Weights of a small image classifier: norm layernorm, layers 6.
Rows from block 3 of a small image classifier, named by matrix and row number. Rows with one number belong to one neuron. Each number is 500 + 50 x the weight over its row's rms, rounded and kept within 0 to 999. All counts start at 0. Numbers have three digits each. After the name is the row's rms in percent of the matrix's.
After each neuron's rows are labels from the 100 images, of 14976, where the neuron reaches its highest value: "colour at peak" is the nearest of a few named colours to the mean colour under the peak; "strongest on" is what is common among them. Only what is clearly more common there than usual is listed. The data: photos of arthropod specimens (BIOSCAN-5M). In brackets: how many of the 100.
# fc1: MLP up (model.blocks.3.mlp.fc1.weight, 640x160), inputs 0-159
# fc2: MLP down (model.blocks.3.mlp.fc2.weight, 160x640, transposed), outputs 0-159

fc1.202 097:574479549484450597446472491518383488422466481398491496468518471396516571518471474403607526507528461487508480539484565536496472526509530488406488474541600490492485516627468562506502472461544511508582563469540464461546546431432548535488469462446512483443582494532529574538495525612452520576451498525486474631555468469475467493456455557475494539549523428531497582443517520510470534451528543427393597459570411522533544484516489496415530475384384508548488555428491553511501545485515462
fc2.202 093:419479443499557471408510511481553481526466525503544488533493454503510537579528512522491536501473517471478391533526546466429486440483415496570499406515486608507441578488414515486482380589496530531469478534491440560534544527550509392444499553582509467496527528513516546478548511452644457454522573551510456462481476471506482605521539508544404435444480383563520444575509591445468502500427543469560530517484509515525492564440544425672489482528542439462383461467523498502500512561486551
colour at peak: white (64)
strongest on: order Diptera (64); family Limoniidae (25)

fc1.105 100:530460425528501457525514440507474427445562485395502489477455516521581548489516463539463479541515532598434540533592472434509552589447383489380497432469486511485487531525497479584604539469521563509502427482515429545558456494561422537455580540447569547464473519518468579461557540547532467431451490463536479462454434543478513461479560482481507488644393539432557459489601488513466476433515505536412437456576483399431465425540422422513458463532502444453466523472481502501473582527489525
fc2.105 102:524503473551454586509581600583539520443432404522527515483502493625546558502383427466530509447425452454579526489417507500518563517437479570512434485522460416459472443437491519423535488521467494435529479508526506570513548529576523486500487422451494509526509563458569486507428477492561461503521590627443478497451499488561444519432546532422492423450432473438528508467457516618420517418445459435517653424512477491511503548458523418516523472508475525416468511468458462543497444514531533
colour at peak: grey (30)
strongest on: order Diptera (60)

fc1.67 102:492524498530435511462411534429541519526476448504438519551462482410443601480510604506465516427596515559445463569600521591412488439507487539482554483485513439517503481488461495410464495485468500509544564531509404540548539374489478493552492490562448553524479437501395485541497533505491485567537518423446450547496508547533542521492490514415565428396554455539471535428542513540392496482558560501609574444608516523506544461455563453531527451492494578575602489480493521611475531544472537
fc2.67 097:531501485570538512461520446494532474407515453536421454533422537522431565450535498497532522537480428505366534542542484514449526492519547586593539427532482510481522579400488559486583477468587468446469566427582510494472444536507549562471498401605543509571523607482541628508517408529526553474480459443503511452450567499516508527427461486439582502543504403510491518539497485454461406463448459467555525422584513543608483493552536515493516504561464545508393493499452424589502500507522544
colour at peak: grey (39)
strongest on: order Lepidoptera (38)

fc1.21 105:477554568520535487520580476481517533507475539583572420544483520468434468442565407539516484526514472502521553482496548490532415529623516449547481469588548618530602499568575597525564463408488524470555450520473539496444504444493542486429441535556566589549525502611543526497462488470507559520520484544554519435468494443543493507514454516426453546490504438428483474506501437512460497552544507582468486477398536578515503493526495586500501398395484568489499478551486492345557410432433503
fc2.21 107:458456513563534570523452514449443595618415492410497544610500413533523426510473444531550535515483511469442516538472449518460547493563547559515537462568454475440355526455488486515487560503511513457527609537414528571493541553517525606600581517500460527530457546449492528535479482582562493478517480449473555559619413480434600384461479492498512473468477426506505469469453474471461465457391450503500498528476500571557497471544469515435464573463519460442433477489390472515462523504489553
colour at peak: grey (48)
strongest on: order Diptera (60); family Drosophilidae (32)

fc1.179 097:496573496445522536508524546623538602488486512516480487552475465460438453523496510545443525522589517506409507562546493486552470509585501520523540552463426465584553468494492542404467435598517532560552544563459574520547469507391521469444509480546572593446597493567477422556505550454506522503585479475646486475556506469489416482490449425464560579515548575509535541492516553535494503497550478444445472496510446482441442524448416526450454484482441527543627542535489472507514556371551568
fc2.179 099:445556498586497407486341508456552541497469453518517489469494586495550544510409465527478516461606509451582429489522454501460474461506457427477433446552578548391506417480440475543480454485605555484461564515476546562442490579501432431515493487496473505575474583536513537474529569541484579522477512551419422491433494506423484544576528513417480488434555423523550563511483507552450517464575458479509545481514524592536505533423406502512555488451573498437523591410555481439489534481552531
colour at peak: grey (35)
strongest on: order Coleoptera (60)

fc1.101 114:509517535534527444522507427501413545462473468542547475521408443515529482522462497558474429552444533413489515588624559457537546547488503466499489442589532500525529549441403470467506438541431554478513539473638603572486453429467459480514526514531505503593511506553506551531402453400529417483510468431446490418548461468548488468486458518455580450489483497533446522511561486506481567531491549500462603569528494497561478468479592476504494419447558534582426598573508580494483441537524374
fc2.101 104:544452377445503500461434535435507477499458532555532523397483521549525504466514513523501515483566501577492509493466493523566485393537580529466467526457517495473522520604597545486637549534484387507492565519458416505503500482517509391488580495484475561551428560417596504436529537586512522566404453597481452458504551504482473527527605472517477511580511572428524451516547473419536550478565482530568379466436466594472537498526415543505449497542423509439518495451525545475550526492468440
colour at peak: white (61)
strongest on: order Hymenoptera (61)

fc1.248 104:539432560463521440556513451538520405508497627537614473463559527471519492577377558547515469499328488455502480451522556503497530493578487536589581439501436529485474432443469592485577536487542527453432570508526528515454510520466564596449522549559542578467520494550604494521621471432569488497569418474549474466462505455612499437531530553463529379441489480516459433512594491473457527473487539496467510455495453518531515478493578442502470536464439555484483506504482508538490442506497510
fc2.248 102:542594465564499561536479472467512516567467438434396412556398504530523476474520470468463496561513545441493457475510441625493548463495513423471545450484547543499479516561437404447481483520452402448581570485463440421445492505457485377521417444462559445505475538449478478464447443583452491519460499499450538522477526544487562539425426555434590590600403456535415579469498452566556449525451535464515568479462485523503488511490453493523500529536560467441544553551509410512471518419452451
colour at peak: white (60)
strongest on: order Diptera (63)

fc1.354 093:524476556455571564508505487424391432562488474544544478437500501480487605501522588485525514548483464513447492530479466517442455445538497515547560480569476550548454385547453482539530513596535534469497473545436595552498415488500562474536380619526559515558506572493481513578477514513465526495473484442447453477531453507478466576415570396502511507492468489492482441517555532658499412508589486548525467509475529559487461495602369487444516481497462549430545470556453495428521467510476383
fc2.354 080:445488499424421470491526464479506512524475464536522473568402586474499439492455556516500583430404505494558514507578462503459527550474479520559482448374508556552550553410556456468399546473496501529494486432446495443504442475441455612444513524478510541493554456574584469458533492436519605467471468411458589433467485445433567453476428520444485442432573473503586481525524480491547439515481443578490426542409475512518365506465575462563498436495484454476480604476543524545499548522480573
colour at peak: grey (28)
strongest on: order Diptera (63)

fc1.83 100:496465576473544521499422507531492509518491508508436578462525495446426511521498529505561437468578552550558482437526408577481435484480530527604470454505458493514476480556513539453503393472480536481489568543608467544546570539584427611488553490529401519419558448500480560517584451568500583514453511374505522490501609563488458502559436540529603429569517501476462466497487452436540453550504508512455562534470483415535527569424520492369479461415566496549553480486471528388487539521497527
fc2.83 086:449548371471522501490539509426482395459479504521475537533643449437536540506560460561439549516531480480503473400600557505503566457527571527511483521463416448479491523462400505544572530512497489524457519494461554578551415461475629438487467444580482540490416557501573480550508539465519435420430450594511568471536498457511469515513449505562476469509495511530526487453561549544551502501494491553506409480611547459384544494514497561497535465505394494463507506481427433617467517557547547
colour at peak: white (74)
strongest on: order Lepidoptera (40)

fc1.100 101:574490556483561478443616476482566535498449467526408503454525560477466454608485367451478530518554499412432560530609468434521468607458535500462512578461531467500528511546470532473459548509467523475515562477446501511535455452463533438482479474532479510479476544453492456502457479426465529445574528564449511523464650595535433491658516517558594530580507493534490531446542570572527533487574542534491458438510574591578500481513483530490448443513519564430522450592425518495503466464476480
fc2.100 101:551473518496585427525464371523486568502445511527454492383620583505415509493502422514517528515551573520519523485598431392538459528480535508539436481532550513490492528498482383509564464486489438476468533494463477470498486594503412483558481482505573547604568554455546545482493577462509485576524436488502425478507543556461597500496466477446529483575488484539504531558493543502443468453550553465505483466533439512453543559445442519565582530374578465498485568531542437504418643463507515
colour at peak: white (62)
strongest on: order Hymenoptera (85)

fc1.629 102:501528558481518537581598479464469535487571513513619535521427527455411502489587478521604550518534615625565537396412480531489431550505562507489496545451509467446533484574537410499498504457432441555586468532545554512497447492487496511430512515534524433518479527539479593498524489553420557439433583479532405488412573542505505458535450558544473495504554456530405583479580497542477503442471484433525493455525467482559546511516391531544514504571497540435520517559541441422577488562498465
fc2.629 111:535541595611533516463396538577571476545442529473475501535465524519523612464466457505469490528471482481489478500517543439595447388531434473451517455482464503571434484541502561496482485437559384413478535515466472481523552514488516508559493442453520569447463482500429488437427474509536489464500477542506504492524507502481501468407437546489595546558476381486531516578553434479573514502455480449588438454444486446538511399548506556342428459426513497587483495478494539427557531423466602
colour at peak: grey (29)
strongest on: order Lepidoptera (42)

fc1.330 096:493530547500549538478519419477497511486471512434545592540389477421449634471514520577533536410522573463480495441495493505458580452526504598497526475493624454514521492573585487379447494514449438483525464542523493466505527516453544481527413551540505559511494486445546541530441494524526517497540482431450572460448496520573432574526476521512468482419537444564458524455516353527393485468529473445543546550571548512497607463439590390594444451522547510471541528483428510430545496496481521
fc2.330 092:638474559514568440514590441559445540447438540575448428468459588532417563526568455377496524570466472516519486565591478484454446564563500504499500479366459443508500573547489413526571427411493520549455499488532558455527505525456552543527513440483478443502491515485514536550527503474406470410453465547466438527520598437493547551450497477543543447575539486528599498443471482454462462568449492557514582440454523588470521534496513512426560512472461497482500505500589423479528454496491414
colour at peak: grey (27)
strongest on: order Lepidoptera (39)

fc1.20 098:535442438526451455508434544461408503424445467527460460511499449489540607438577539480532394491507458588517473474591556521508494524544452440455504534489537479541620520509480567422440562483498608497486505503577497507587643507402462502451438517510515426409495558455489504542512487501547436496523602528521452472471519521538480532447501495434542439509476495491473423507452551412543413460499483448555599526491450543533558469528556578455363450513406465487447490488524487516415542530559540
fc2.20 110:526498548479529503448518506521500521487526484432532488541531485453427556491476375527425534412497476513590561470539521481491533475489435614464433453538506606459491569516413579500482489437505434441459441516441520465499544490473530429596494496461493465552516560475499444462403495387553514506517480607519507548507529560503469492522513507531476541452424613530489553619468497591519423468523461476438494449558458470385506550593530425576439588631547501440451421537488512508541523480470557
colour at peak: brown (36)
strongest on: order Hemiptera (28)

fc1.429 095:493555454462561568461485493525592429554565491457588414548552578451551499523532492442553512486442452512507570511560489449475495455571476470522508523574545467496573538599462515557585489503502438492568450490585531527490482512520490537413450543533515462456486549548445541449538549457531517522580477486363506604467506500431519373511422351610533531499431459491470519425476536529566487534560474457509450527473457440591498537408582515527436472492566518478481500596490443445517564522489543
fc2.429 093:462441542533575498502437426530444634526483502445329606522488506522398577543482508550498537462489515488510511431503539502505404518491469533600550516497501474536519403511514481404374466453477502531490460525544517429498551642597524475535527499431494519456497491442442606454483438463472499467418537598536475490514453480450573574508505576443441517510483454488577482520512459457468430541411528438503571492511487503438482518463492528561477514585486510533506506538511510619472448565496540
colour at peak: white (64)
strongest on: order Diptera (69)